A small image VQ-VAE, trained from scratch.
Training: soap at rate 0.0036, 4100 steps, batches of 64.
Rows from block 8 of the encoder, named by matrix and row number. Rows with one number belong to one channel. Each number is 500 + 25 x the weight over its row's rms, rounded and kept within 0 to 999. All counts start at 0. Numbers have three digits each. After the name is the row's rms in percent of the matrix's.
# convs0: first 3x3 conv (encoder.blocks.8.convs.0.weight, 416x240x3x3), inputs 80-87, a 3x3 kernel for each
# convs1: second 3x3 conv (encoder.blocks.8.convs.1.weight, 416x416x3x3, transposed), outputs 80-87, a 3x3 kernel for each
convs0.146 097:499493471493513524486530512530459508545493522468482445513471477530527492465512546509484439541540534477463501463510483503523441531492546454477528473468564488523506478502541503514491500474468478542495472492529496567499
convs1.146 076:496498549474470470487538537483485496479509485518504509490500523528491468473507495506561466495508500514476515499505490511488478487504482506507515506494522515560514522475484509487482512490499507487486495511538503501510
convs0.147 114:496488506496521469530511481524493479490491524488505499507504509516501462480468475477482537520426512507517522475502523550489467494525474486489484480558509538469499482538531530478504491495497462500531496530507509490460
convs1.147 095:500516537510507505510496479532475500471489522503499520517499528508462498516486509536448508537482499532458525514477517468508505508466491498499477498469504481521524494491507483500533488486488493492514500519482493508492
convs0.148 097:517495477494494521517475492524513548470519499479499496534506497484525472533506528517494503488488505521529463526531507535466523470462517506490497546505525478498480516533513523502481509469492479503547524488498482465532
convs1.148 089:508483486509502489491500535504489486502517506485501493477464540468488503500490484531511509527533530492506454478453495512491504493514513499510484540466532476483542504493486519494495487517512490494515461494507504493502
convs0.149 083:485491527453495481517477507474508485472506508499475537547541486464450546499507515481468510512507476521515459470478519491498476502533468554427509404524488494460511505533522488468497483524502527490477536531546468484479
convs1.149 086:502489504504479483522517513521506498493513505499492489517519487507480494509496511497498525489487496526500490461516496502515476482507468544502472509517464451530481485502499519505503508516496515487502497522492484503507
convs0.150 120:533477492494498439505485508506511491556534452488475545482484529518488492520506547481505524506426491529538479486483462490529495510484505506531540512487548516529454460560487566487477425500451518471482494519501530521450
convs1.150 187:503505504473518551508517438489495493494510508510504506503492486476497514518494502475484516476506471523524437504512503501457502520478468513518466549501509440489486493462499517508487501514499490494507493497503489501502
convs0.151 099:497480508516453489468515490485502465521553505518519464517440494531465487457457506511488488462461547502505492514487551467484502504490481482507475497544517498493486494477553476457484470486495497488489505510511476530524
convs1.151 084:477519508488509528513512540489524519520507498496482487501509471498509486473483494441516502490474525500479463518429478511489542517476493504499480562476484484508509486488509495496485501487505487509512517460524483483500
convs0.152 088:464516505511516474487515514489495484473487531491464508528526517465468505513522464508488512536465506473504517497499452483490524511497498516541469501504461499495475534456523435450476568502499511472509524502489528493487
convs1.152 098:524470499537533496536503414498498502522496492499489493507478524490496510517518485491529501527487524523524481494529493493495494502536488512544517522454538480500441492503499512508509501498505501503491495510489484510512
convs0.153 082:495498475495508519496493544507486534484470499500496485575496537537537438482510519493480488546523486535505465489546513532521518540483471546447529474535463500497562480489532520490509493474494492471481509483519495530506
convs1.153 070:504488466501476542539494507501520498515521491506482486496477513483498525487491481519541457465521531511488514521534530508513495448487508498512490511508517440539476525510509501523479484496519494475508475497504506482548
convs0.154 113:447493545534523511482514434545483486512484503481487527520452500476476472490474526536484532482471443528530550579529480474485520534523513482504484512525520500493437521494528480491506542524463512520496499527539495489515
convs1.154 099:477470502562516498519513522501472498496488491496490502497517536512513504488498498472510533515532518468502497513505555510486527512473534496482482505545531482479539500495476511500505514509488474482486480508511485505503
convs0.155 092:514532487532514496501508491505478490487510536498500465503498583535501506471480525510502494504507527472557486493472518543499472506487482513473497476474475519492505455559490543481546529435467447495545526496507503516520
convs1.155 087:502496490524541465483475483494499511499489520513486475491510515507492509501482491512491510512521482474504521501486471475496535461523481487527518483492495518495522500489512502494522501494488511506496490495494503470498
convs0.156 088:476511509522509474509506505525507484493513515467528505478516512522523523515509487492515513506532485562500451487502518477503474496510498481527490550546469515491533487460467533461465510523486431460468525489501492529504
convs1.156 081:458480501513523500493479513514509478494488508501491523491488504520518520487498534498496520489518474476507532501491451496479495494479483491458475491467503493512550501509484497509516476470530509495509486492530511508501
convs0.157 085:489492494492470497482537499489440500501568517532472510528454472479482497511499474506463490494530485483483528516508453457562526486515482483487479541514516505528496500517522488550487463494483490479504471511521511499492
convs1.157 082:527464491422492551501414517515480512501513495499494503505480522498491485506514510509497446451517520461517501498488487502508508542484484482520465466467564503468446537506493513490489506469493514521501499503511506512489
convs0.158 120:520484493481476532516527488487485499490506508492492527537449515509498493459497477483501494449528495481541499521468525492505488481502494525524521448510483430506503484472496459510489523501491468448522510497473477518541
convs1.158 095:521500492487538518510513479516496519493514496514506499523471474497520477511540516506532513497492492477512524452532502525479497491472498508523469490533518489512513496512516513505495491495525501521491498510511505498519
convs0.159 099:506504470518469486550478465495515512480492508516443489516471451515519491483451514478490493491521457506469504536493493442531528504473534515538468522502480502491493485485526452458509558511453462499473543528496495491496
convs1.159 080:513543506488471500498527497524518500508524479497498492505513491492489524481506527512465505455532522511512494511495537486455508492507504531465499500502490521496499499501517466493516497482481496520523509471481470499502
convs0.160 103:516497508511470476553526492549517528448451515507535472481541516532469494455548514528509491503468467532491479528509520489495468503453498479462445513512645514518488545536457500494443568553481511485472502495543491517502
convs1.160 095:503507510460505490501511510536512510530501497486487488496493483503506507491512484519500495501509469474568503479473499489499499479521471503482529496507451447499472510508519512492504481499500506469510496518507498504510
convs0.161 084:518455514522510509482529501504459497527463496490506497481491482528477507483519479432516543477531521523476499485548495528513550497493484474515478527458454457542448516495505494510451511493462509471455536515513465514495
convs1.161 075:468516531511495496485526492492535498510483514505519500480475509481526516483518512484533479497470491553495527510512514509504484493514456465529514528525530479523466456496504513504526498483512521498494500507505479482480
convs0.162 087:493477476508511477523516532505466512518485469542472537511480460522556478536493452507525474490535480462499507509521480530508533474493488507505487505481511485534451474491482532503486504433532520538495468533498487520502
convs1.162 078:500498553480522497465478468513493504517502489503481477511519507530522503488464522504490525491507483456494500495453505482511499502524478496515479477483507481528484485488502502513499500503502482498525524473525489506522
convs0.163 105:517505503495504500490460521475512487506512460468496561483485503529510508513533488509515489524517504505425500486509531504533468535497499486470468480505522530508489473500525481507502486457571493462555534492527493555483
convs1.163 138:485493513507497467501582500497491512483511501515521507515478504516481489496510491510512514493520465504496475496521541439515510513487505456523505489490465552503511489504500513516485507482523497491487486501492481511511
convs0.164 083:514461479491566519542504471569499519487544476471451515499491446508459562472512504501493516513493507499503492505516479549459506492486493486497510491495489496534521508520513477466495563502484533479486487515511506537470
convs1.164 079:470500502484536486522451535519514499520488520493499459528512501498498514487496467511505508499500519490510529506497512500506501512510445506564450451480490522507475516482505512511488497492511498526500491506505499509507
convs0.165 091:473522476515533500474480517500534484517478502532467450525436509461562520488476499461497496535512502481502499565517499484465529488513517520425531482532488567502501494470511557489473528465503518499494468547470522481515
convs1.165 076:519498503523458479486464531504501486494501512512501490520511512514465500467479493526544473455472547523436528439514501496497521462500511492525527498484463490474491509499514462507508526499498516518506499521489514505501
convs0.166 095:495482471507505508531482507498493522499524506509475473526470519483527523501529486509461476482508554481528499516491510478496522459533458522459493466508500524491501482566531510477470458460525535538519502467517497479489
convs1.166 083:501487474455450498540544480511503521501495505504479497498501492498534485519480514519445516519504499513529508473475477515477464510510511475448497456484492535474497496527484493486499496491514497499490485506500508502522
convs0.167 121:484497499514531510471547477483506486513530493531528486481466462512531491525470501493498493533474512498484477473533464491524477505468481540475516484464500492533466501494516502514457470517469505519513458535490463494499
convs1.167 108:497467469491510572499490459483515490489505522501498479476462503505474515516496484479468465519533502500524507539518489543485501492451466474547522480469533509522491511522509515501476513520503494514510517491496505507504
convs0.168 123:503525452493526499523505467484479507523463497518480484466500577460460454489473476508499494449518474495483531481545478485503504532455520508510480509519492451511491524473529472507482526530532499503513472496529490511517
convs1.168 103:455495507500486535481475523496491512546486490513522482524514512491528504469467508497497485504469528562505490488493528570457538466510522521513521506484492504487515507510493488506459499491515500482507527496494505496483
convs0.169 095:448512505459487534500511509508537476548493515499495485573503547486473517494482515527510475528485453485543485559497522491490540489494508509492502456539479515479464426469484531491498528493512536515489470484518534510494
convs1.169 077:480504480496508503484515533504499518497495499491495460508527511515482469477488520534450461528522494444540493514506500496519502449533512530487474495529542470474501504506505477509500487503502497536486495482473505472500
convs0.170 100:489553481530487493481480503487488518495497486482520477501518518477503536470509446470478487485526441527543536489512476479501509542485495499485486456471493530473538520473589487494507508537554520506511489497531560471481
convs1.170 096:437507526501482467478525491530508498507480492512489496505536525523461513508469520476524509501481475523526495515486494468562476515491482470516535521501500486519469512488489496505510511502501524475531506516481503488508
convs0.171 095:460494514550499500520476504470519513479504478492481493529469534469470532477544463499542489482526448506510550480535500463542472504488501489503506489549511458503506482548447473541498509494511523456432502480552507573456
convs1.171 103:485480527457486493521502512493493478486486515505519477485509497524501477548499477468510485479490482552488475472506497469500541523498464424503529511483553457530480493515496503471509484477495496498490489519500508496481
convs0.172 090:518470496491495486472509481503543496492492483511503471542482521511493457538507471525470512464574528531474527490491514484487491465548509532523507506465476490512541543500475464477517486494475449480467522493524506482534
convs1.172 079:534517506452456549509482495504495499487490504501504501497499502497462529507507514448498509529485521522535519501520479505515496509515529502516515483459491517538510499500509502497469517520504508474508500475496508516510
convs0.173 081:547502491467519524466482475528518518520490481508486521456520542494547456488494542542482494503491452497546507504512489558555486504446525533483504506503532493498487459530476447486550480518516484503541504468456500502475
convs1.173 072:559488492524465481504446518515485501490512503509495501491476513524489475512534509521510513524513464467522463502490520496511486480534473484478476548504461449502558481496504494501490497488487495505480495519531504510494
convs0.174 095:533485500515485494526522492490539491512502534533512503483489517505492480545521485503498453479488466494477574465477533468513521530568499536506472522516486489441522462529521494503473513467490521483485464463487499524485
convs1.174 095:527522478582537511515486494519502501507519491477497500507471507486496513515493487462535457479512572494499497531569484511509490509450507548474512503506505481453495502507497494522465509496486489501513494484473516509475
convs0.175 083:503485491505497488501513484513546520520493472542495442491491507524446486470534496497472523497484485486524495495483525572504483465503506517518496495462514465477552504514497518505439443524536495478511439528528486476498
convs1.175 075:520515467506479545505528490497483509498492500509510513502533482508539515513494508518476449480478526522509504491517509473490500478489547488549488487475475527550496479526514507510488501497475500499508505533489502501508
convs0.176 094:540472480525462477489502467464566491514500502509468527541479479493449504448531509537478505525505522441464491511527503517547456455545481493484498481544526541512456560478539452468487498525513509510495480539520521450494
convs1.176 083:473544489473526499532489504508500505471499499521478510472516491482521528507491471521497492437478520447495533464497472514519467505516469501482519532503480521494519498502491496482527498512504504517510477495495520488492
convs0.177 110:514500549477540552525502489525488476493485541487547513528472470507527460514467522491481506511499504508471557502507466493481493461519489497523498481502452499500488521500554525539553426498446536515463524502480487498462
convs1.177 149:551472499529474433468504527486506492509505503508497490507497477497460524495467527506483545442470502527484508471516529463534497540481505533483484496480477528467517505496497503523483516488510492508499492487491516501497
convs0.178 123:508511522522538456520534482464484530497500486516494564491478573451528457490507542520503457479508509538494473492546518497467520545519489483523491509475493495515518479480499506497515480497470534477495470496510489548510
convs1.178 196:502484520498536455489486507490504518496490479502507503489489493494479489516494512535486454515520505509509464529531502516506486488538474543518541482449505493513502489498504500513495494496501515470487496516497505503494
convs0.179 088:511463533516526472479526541531475466523506494453544540499565494533480491499468471475501502516486518478537490518582514468479483518507475472529464502489526513492481487444469500514546489508502504503524524501514510474497
convs1.179 084:497523494539476478526488523512517526508506469513514508510487474515493493522491506522536520494505549490491499550484505537507488480521575518549488490516513546448486514475514496513493519496499500527485530494483493505505
convs0.180 083:510490500469504514501496535510511486532526479486511491516458531504518529499456514468541488480440534462501465509509492508503499509533515558520535474465506571535467523506516523460490509477487496495441525498515498506462
convs1.180 072:537487481514452443459506517497513499517467510503508508529514511482510503484491511512466478477498471544504506489520526497492495547519470523476495475526527459510454489507522506505491515478506508503510485488496494495495
convs0.181 083:528477515492440495525522516550508466538472485540526486427464528483531462510513506474550469552488535519516455481478497542457500479467456504558490467509537488427558481421514479497527532529486501465527513472500484468482
convs1.181 074:514496517515460513472503475490484497522481491499493499470519503500507494509500478537480501534520471483483512511469498481486486510515481457514507482513545493523498500500508500479508509502505483477503491475535513503513
convs0.182 091:492479494506522502490520454523483489504488465505482508508534513511443473484477519469510503488540446454508496511534556495512505536454498479526489540469495505472538505493480480492562537537499535523493481489479447506521
convs1.182 088:510488495490470534534464498496498499523475496502511513497512486506457512478504498514515484446473493543517500498517541468495454506504468491463534520523471529532452502484480490491495484487506487515523481517493498510502
convs0.183 118:512513554475495451497510492467497502507467464529508493518460474488525538528479497462479523428490550517504509510523506476462483538492464519478476473480497480487567515529525484527453490521516501478489519522532472483480
convs1.183 093:487483492515504496500508485504518509505522496481503522439514494478504528501494520513485498515493490528512521507485493489451507492525485483471493496538466496486506512503508485475515508507504517503515522459502502495522
convs0.184 088:522496503470505502520507497483535534476517507513472476520510489489505548487489520517520482471475538474509508537500514494477471505528538518460517478515508465514498489507501502431517539467501513543509532514476444533491
convs1.184 073:541468474537524507497473546526488488498486502477494517479473505516502439510492527564439489487514495517480521468488483483510516511487494518473517507481470489532495509493485509513511498502494489500497500526512501493475
convs0.185 102:519541483525519471513488498542512506523551497459448509487460497513482452488512537544553503446481491494487493510504538520495515462531457500527492524508511458503478516517543503506497477516470525503550510489520461499536
convs1.185 121:490482513514492526459414489489505507500529499491502506513500501511504497517500501478496525476525531461506492496472500542544494553503493506517485569498458496547491494486483510480495498516501471485498485506507489505504
convs0.186 145:483519482496504481521509495526512454509484495489490497515479483488480494501455497476476491516562498533520476487497538498505521481495476534524482514510503467467515502497508516497471508542514520488491503493505521496522
convs1.186 109:498505510474469498501495505489495505494489495499506496498509524485502462527483484446513504465528507450449503563500518494505470531449482520525502538516494523499480499475490514495521483479496522484502477505516504510505
convs0.187 101:451495499525516516548531466491503468493526492509494531532446513477509536485528490516486466470516508528482527523515502453485476537525429506485482484540467478487493494520508503546524493441463525513449493446495513532490
convs1.187 127:485502465504484532564465528497502508477495511501519487481505505482527500507480498484487499527470496497492544538440508500470511507522535487465455478474528552477486503482508531474490504477503504473490501495505500507494