A small image VQ-VAE, trained from scratch: encoder depths [2, 2, 4, 2], 4100 steps.
Rows from block 9 of the encoder, named by matrix and row number. Rows with one number belong to one channel. Each number is 500 + 25 x the weight over its row's rms, rounded and kept within 0 to 999. All counts start at 0. Numbers have three digits each. After the name is the row's rms in percent of the matrix's.
# convs0: first 3x3 conv (encoder.blocks.9.convs.0.weight, 416x416x3x3), inputs 245-251, a 3x3 kernel for each
# convs1: second 3x3 conv (encoder.blocks.9.convs.1.weight, 416x416x3x3, transposed), outputs 245-251, a 3x3 kernel for each
convs0.120 083:571522425501571420544461505538521482463521515523460502507530476489496511497527504527464455522487519508526516535455519521491494507490500480490487542499488494481518539494519459463500493521520
convs1.120 076:519532534488494527500465467512507483492451520512519474495497498481493503511515502492484518486452509445532483476541547517499481469529555521523462506512521529485492515488497474509502518514474
convs0.121 090:552450492496500496490472487554506457474469514519503500482505479502488527509494481531502473484469491516524503521516506477517504523506525501491493477528481510471599469519581517475512521458490
convs1.121 080:494504495440455482520518522461463498527509486512470534495504484475523484486486522482490490568508491490472471475485411459527506483527517455502508524471534494516501466491529456466499444486525
convs0.122 082:489482485468497530521422530478517525509475581495532482525525496526492513509506483520476505530492482525464524521461506487504505543481479524473507476505482535495502542521441481498507492497484
convs1.122 075:505530500514527462497526468480420482507447525512524510516509494515521484497515502512505457435493531525494497531522507504500522471488498549495446533494527499481488507508499527504484494480511
convs0.123 130:552491492498456541499513532538536499458513511476477444495489483502510484516498520487515534544480496458562488498511465517489535472458516478518464491509538494473542575500455522509506497535469
convs1.123 178:495516500488489480505513499527567514413501613466500434485498489493493513500497505500529503502528489517498479469539480545496526502475499468499498533497539473545463517478493486506482507503467
convs0.124 090:547441486547490526523428505505496545507524489519423468515519512472503472489503499485545530486515516504536468545516475567504529514465520516528455499557458478507521542474517450545523480482496
convs1.124 084:526504512502513505500516494499450508462504558518501503487502489524488501515529471467458545494489541535478481477488462537537482458492518494490491467476510472485512496505505484510543489504491
convs0.125 111:448465523430529520517537530496485523524450508487488472503478520502480516495524474488507528494509526490549489508515546477473522499495464494507546494493482516506504522500504480457493518499515
convs1.125 101:516465498528473527530496471501490476517457523536502423523515509470485500514513476537457519478468454490495488497478480479504517513514482510492462506501485484545498516502482487479493491495506
convs0.126 082:506469493500447535501526552498482541497477543516471501494494497504506491502508478530479493534477484512454515536559505472474514501489471519522486463525521476513483497467489498514473535509523
convs1.126 072:523484498505490510488481507484515446521473491534508462546478499516518488504509495486520507493514446555471534471479511534510508500485465510508507488506513468529493509458470495519490517502469
convs0.127 120:548482468508528544470518505471537501470493555528434499479518507496490513512467502485485482503487492557500533491472473510525520511497519474485485490507479541544531501486450465528480545513492
convs1.127 160:521470495500504485504508508515550500365586484545444505507483516488504515522470506531526484494478456526526482477541497485528515507472513525466471543470519474505525484514484519508487481514475
convs0.128 091:510484466574562512490481538510481470495522489461475516493522486476494492508505522518461501495530510516487449527515490525487552507479538467485532511473504527503425447470517562492465526461486
convs1.128 089:518500507496468445487502541465513518541490520480526447489499478506507511493485503504527501543479463472535521537520504503502489491475511529541497505501511480491502502478461499493497491511471
convs0.129 131:518435479550488511546480526468493517477477535530506484505490480489542505491515483502501515475502537492501495521483502562499526489537463490449517486499461492511482477490509513444542505518493
convs1.129 083:485471537452503524448475542490476518451476497466441499490504502488502479487471496488507488498448510478512527517516491452535489485506481530496506458491521484486525486464508480518516501466508
convs0.130 117:546485461516471466519531504499522470458440525502554541487507534508492498506488519483497491427519502503528560521486463507532505468466467453508467515471502525495509531485472535476494500553460
convs1.130 147:481473475511496509506515475525489505398522526447535517502494496509505489487513509483433532518501526541498549514546558541465489517484454501482466494536518514517515488504485520484492510475491
convs0.131 077:422500469495536464493477508526533543477471451486506473496463524489484501503469481485515525531493472495440551485486488425535512502464479467494497518491512558472513526491471481438481491454531
convs1.131 070:482482513507507482524495513569461558534589523537430418508463489518481535481520505495544465539551457425539548505533499523492537514458491499501492459482485534515527519475451482511484493516483
convs0.132 087:491487519510480425525463495490512506489506481515486508502484501520521505504484474489500516457533498553470491519478486486465487517463553470495518538445494472487479450544533498483502466483503
convs1.132 080:514522485490528516498486507549541461456480507527535512489494492511505492492526483526460518517505615467460477467467492517548515499491531485495462553524525524546496515509478500497503494449477
convs0.133 093:516500426578520508567489490487509523493475520551442463530534471485467470490523531521508518512470477507468472514457552551511534518441461532506511539513558497478488544490534502467490486511521
convs1.133 081:547492469479477481500492506603488450463537472526476502499518470517527500527488494533527510486517458508499508486492497511468509495485492493471499519497488471502474477515493479498467446495529
convs0.134 075:519478513523523552511495480480496520516454497514526485525509494534473459502500502501486535545475514462520477490494479506474474526491531505514521498474519491533522504517449453495484531500502
convs1.134 076:502532509497448481483481504523503459503464532469559491490479506491510508487499491501495542458536479462445537497463482499525457481522539470478520554487470507486498485509468504482505538478488
convs0.135 079:503441567527489480488476462488534461524478501480528530482498493503514504485479468487437523454513519517499491476540497453487491508505537505502473477498539536508521450481563472447462523496504
convs1.135 072:469469495539523541465533465507501534474493500461488516527485501517489482503499488509547511510523465485555485502479507500520490508524522495497553480525486522473494468466540466475479523481503
convs0.136 080:473517531466534444500483525516483470487483483511514481479517517504517497484522486495457502492502486473529504515504523492485492481525475535479529497500469507517561509459520502443499526514498
convs1.136 076:498473522522469482447501540509475499488446531552488468476468483509488515496492487597466512485499461511521492490529517507464485497516539528449508476498475478497475479499515489496479511490489
convs0.137 083:479468502550510439503446545488475541509404558481506502508494524488534485485525503524492485527495522475463498492527516500463472515442562430526515497478538508500495513521496487520487503423555
convs1.137 075:498462515514504512499500485501477512485558461471450563496499503520512483489511488469545483480514483521509481530488476547492444499524465468485541461511504550525520492529499486484470527522441
convs0.138 090:468564505470505476504521500512495521486465492520516482501538550485495513505508505482460534505480452474496471481518500489478492489565482535505504457435498504518498521513556493497479503503491
convs1.138 088:527444494465485500500514517442486578477533500526537485493477500534492483488512497497513521514490526486470475474498461453495526488500504492481512485521512504501514500514489514490492479531503
convs0.139 120:527490477472474547513512505523473538494522460523497455502473515538489536488537469517536485493496480497521537534464449530455503486500511488513478482496492476473575515531480528492525512477476
convs1.139 147:489514494500493509523508494424530507514548476485577426506506500509515482517500506425477477511547475517466512503484483522490481545552494434534507518484513479506501504510492495490499508483491
convs0.140 074:562481483441518519508495476475496463488499499529458587524498517492523484504487480511538523492431513489522491523520472510438541509477504483507531560499497513486481486542540484534490516485474
convs1.140 066:546471486466494541502500474438518524489436518467547468525529520533518483491479500501472515450518487510535488511492547507511502513495487525489491498461495480552487478487497492464510510525500
convs0.141 097:535482512524457498556461511437488540493466448532483489512498488519520509480526484508508483534498510510478522543459502524497502518523525492479506483479515496516506513468497515497513496487536
convs1.141 086:521470452531518510483489494475475510563531491516489491505496499479504494492551524533496447474501483530508491512454479490500497479503512501491512505517481574463509547509484514511509520511461
convs0.142 116:514504492511506466511487497492504523436495523547456480501501494498521506466486498506472473499503522493496513484460512499462526505496499519433485545493500470508497509484481508526512518484466
convs1.142 115:526456475567490504496538479489470493538481462503465522479493487538502484507492473460518491524491441516534504468541505491511468481505472473462513515534519473522487491473484510520494479512502
convs0.143 094:526469491491472493545493497476493502507449454473565523480494522495521518498485494510463528487480498478487502490508489447504542501526480518525478464479546482505489528481468506461502473486552
convs1.143 088:467509529507500519494490495482549494485436431514447495501526504514479494479493494513507470488503505502515506486511484512521501464503530516493493521473495536496479484511503490470491496516481
convs0.144 079:499469494488485451501557459487515510497458440493519499510521507501500503519468490530509504495482475497492533504486469476454481538497518486497497514465487521488503460478497494515432485479545
convs1.144 081:503488483544515476533529478585470554525517444491576522493503457517518503500495500481530440500522522455545532507504516545508537501486453487525476519539515529455512467486480526510485497484513
convs0.145 081:484456543497443568454537485490460457488490559505589537515514509470505489522526497463500529493486488468506563517512458476512505476482509507526518528478550509498489524497491509460524534446486
convs1.145 075:504486517481446502501517485530479441472416554456533520495495489527490527505493475454487530513455557481507486487546484484505523479502517487504502478519527448504499495475506475499498527469514
convs0.146 078:497472543469472539594520471477494508488459436472464540457498498482501494512488503516462535484509560521481491519499477482461476519500496530478466470473485488519508526512475472500531528530494
convs1.146 074:503497454461485518514498488445528474570516552472529508512506510486483489516519494509515433512493502400504543526507472523469527494450574521448522510551488479508506526488489525479459498489496
convs0.147 084:576467487432513520496506533479436527530471535516525452518498496512547470493503487490485445484560461544515499559521491475501497547494482512471487494524495499468521470501537490494512512494488
convs1.147 085:500505515473507512487493497475456518544456482511477557471487494484543477488518502517481464484491548524462465561455476565504546456508573484555505502445485450497543522496494469502500470503516
convs0.148 071:430441521547509496534483513486485555508541472534450487497489492489506496512527506500450537527523466478506511517530502496503512489480519539495520498524469508495531494514519474481507536466527
convs1.148 066:467531484530476509515499503548521504515536490432475489479500471524512508489518501493532516494442533499544497489495502493503514500515458531472465543530512487483486527477503488488469534499479
convs0.149 112:465498502543463518493514521534540526441499494508523526516469513475492484524474518517523470464530502506492507525491497520465502495465486458506484521498578507519477500464516495540498531498487
convs1.149 133:490528494505502480522483508505458487528462542447420510505500500484500525489520489520510498500556505490551426546505460434500517528445490520539464494527458511518482513478474451510496514480498
convs0.150 089:526516468445484573480539464539442486435480521466551497475514489487530482527525497461471497439512481517487495504546464505519510513507453514485516515516511506494486528473515494515499510456519
convs1.150 082:490512508488507522495456474543507516503506480507479515534463505527463494494519494541466547484487506508508561504476505479479468503515492516493529506481517463493470496521502502458497496498504
convs0.151 088:492434489513536488490515494510491486488488449474528561513497499489501514473506483517493522475484514501469504440516509495465494515549518487514515505458509483558503528498494483442500515459518
convs1.151 091:555522491472487511516488505558507491447553486504556543502488499527510503500473491521505473490477475511545554463481498496490534551491502525455490516530495510509500506499487495520511511487472
convs0.152 076:527516482492470469548506530472542513505449409563510527492484524505530470490538481487498497476502455513498470506501541502485457527524491515509485551428494451523499533462499468490521524519509
convs1.152 089:510500473506487545505515473501470461525512536480554529484504507505502519505477485501447500555493503504477498463461499558472459520489514516500466479521479526464479511497519492500485497490484
convs0.153 084:493514480466516544468478527490529549523523477478451489467509461537505462502495522524480515478484503514453505542476469471531503448522490509519480489511472494523519532486528442499496451545498
convs1.153 077:510500534501512523500518496509513474556474456517456539521485506530493523502500503532489511482503549487482540488470529494522526545486485490506450538524493504502475507460492503495480482461489
convs0.154 097:495513546446528472497502496498587417461492514433540547501502504503505507495514491510532511486504526466473477502513522518506426493459514527514495506480540497474502485509465449495558522462473
convs1.154 089:515468514516493481512506496502516550458511468479508454506519515468488529513495505509530539531459506471479476469448498481480486475541520509469491521518455564518471505482485500489477482505503
convs0.155 103:534557522547489434503504498495500509484440523484501481495493513503520515504488494504508488484480529504520485512447519458504499495501517549482474500465549515498496486469464518507558516505502
convs1.155 090:501477508538498490507514474464452513521495500528487529505509521496489502483497497549463488491503509506547489556492539525498497482494466497477462473514529504544505493497435510488490541524443
convs0.156 106:483452464484498534447543466521520525476513513482504510516534481500520483545529470498498524499495513524555490513494504453495487492542503510485496481494487477500479508515466518513464510523460
convs1.156 103:505534483529479518546512492522533507448463614467502490498521504518519505510506479523460463499523491470481492471484454541531508498508491524503523499542465513534476528513476551498452514511496
convs0.157 091:503511470484504486530512486520471536470526510539504475488518482537517450506495517546473524467475502522496486491484535428500503516512498460487529505488511464490477480459505517510490466498517
convs1.157 078:508460472546498499507499504529514447538471468578513490516509506517490501505497514507546442518492507493507527512517469454481528489502517491503511527440479496491506467510497501543518486566520
convs0.158 103:547453515517506488469509539523461494541523475519508460527504466499498507497484475534544499466504478509497487469527506518464479497482508504495539478511501511448512479465536475500502482512476
convs1.158 090:509491520559577473498485504451521505554471466494487457513485494491482496500504503511491523503474517521460479495469500520530476468524526494475496512510442499480520533479516499504514495528506
convs0.159 134:470548489472553539483494522543484504486474541442530523453512481514501505488490504462505488531535572496503496495491531465493499486508514538461490507539516469487524512512481497521492516506468
convs1.159 192:514498516463504497496498480532426477517549499489490517509494518489489505502484488477515493470377520476543532500516523458457564466507528475518500490478498495551488519528493501542521485482496
convs0.160 087:496545454510503483467521554452457487539469477485482549508497479462528466541512508529510479436470509540560477519490549515535504534556452520527520494480489508508524543496496474513456464495494
convs1.160 079:485500512543450552498463501502461478486514470496527521492494505494449499521483515477454497466501505554482509516493501511478525474494502489481493483538503513488524485478517523505515499523502
convs0.161 118:548539482564516462527480492458500499474460519570495529534480488473508484530527492515542453515503545455519497495482486512511492459499519466450488508501515463488531551477547502506520494534484
convs1.161 130:509501513493521503510465489457533462462472556495542488504513518495495494501499486537474514530482479514465539525507478494452486487478517534454511471488547510511491501482481502540529515510506
convs0.162 107:507468503495501462493593498480541480511476501516526450501516514504494487500508497516524464496511534488535488487454532483475463519524519531507483471471469538514476510473528459481523514506494
convs1.162 092:479488489511505496460505502515508471520496490501430533518479483478508490527496519504501473474492539515489508515508488542496527531497523538497528512505537507486455489519495453490505470470475
convs0.163 097:469438565507492484519509471483512534460444472484510543480509519536509478492538485482449463489481505497474555507491508483480495533508488496501524530481470529491478518527481520487506489468504
convs1.163 083:506488509473524489518492522506479496496539514480497550529451501522523486514486482488504464444508547517497510498525495498472472512462492507504455488517537457506501469476497496519491473491527
convs0.164 095:518498469506483484479511503505512572512461470505496489522507490505499483506494500521482468517489556542471464521533518493463483478501502478492522539492488503488454506493540485483519573474478
convs1.164 093:482516502522490530550486474457546500480502524463496505534498478520522522487506487516522474451535464499479521506479494501506519507489486539507494486533526505497495481507505516536493516484487
convs0.165 089:510474510508511519549443518482480506496498482559462497504483484515490508527494523524514470525502491538495523489490529505461507532466540514510468511506500497516501502530502490492542483450512
convs1.165 081:511515512496477526508508494496481460514524504511524526501502514504511465495515497519477535507515425521505505493479505489492521491514501531530522481527481546464497501477520475514467492527534
convs0.166 093:532501486487552509462506475477521511491544510514516515496515534508501505486520483458526497467494470508497548502508491520526499472410539550481506500509485498483491497540501467503508499511479
convs1.166 084:526520524475505486498521520465494474455468505520487488506488492490476508481472498472461489518545522515523470513541531484475477502468474532529487509519506486477514497484480520525482479475510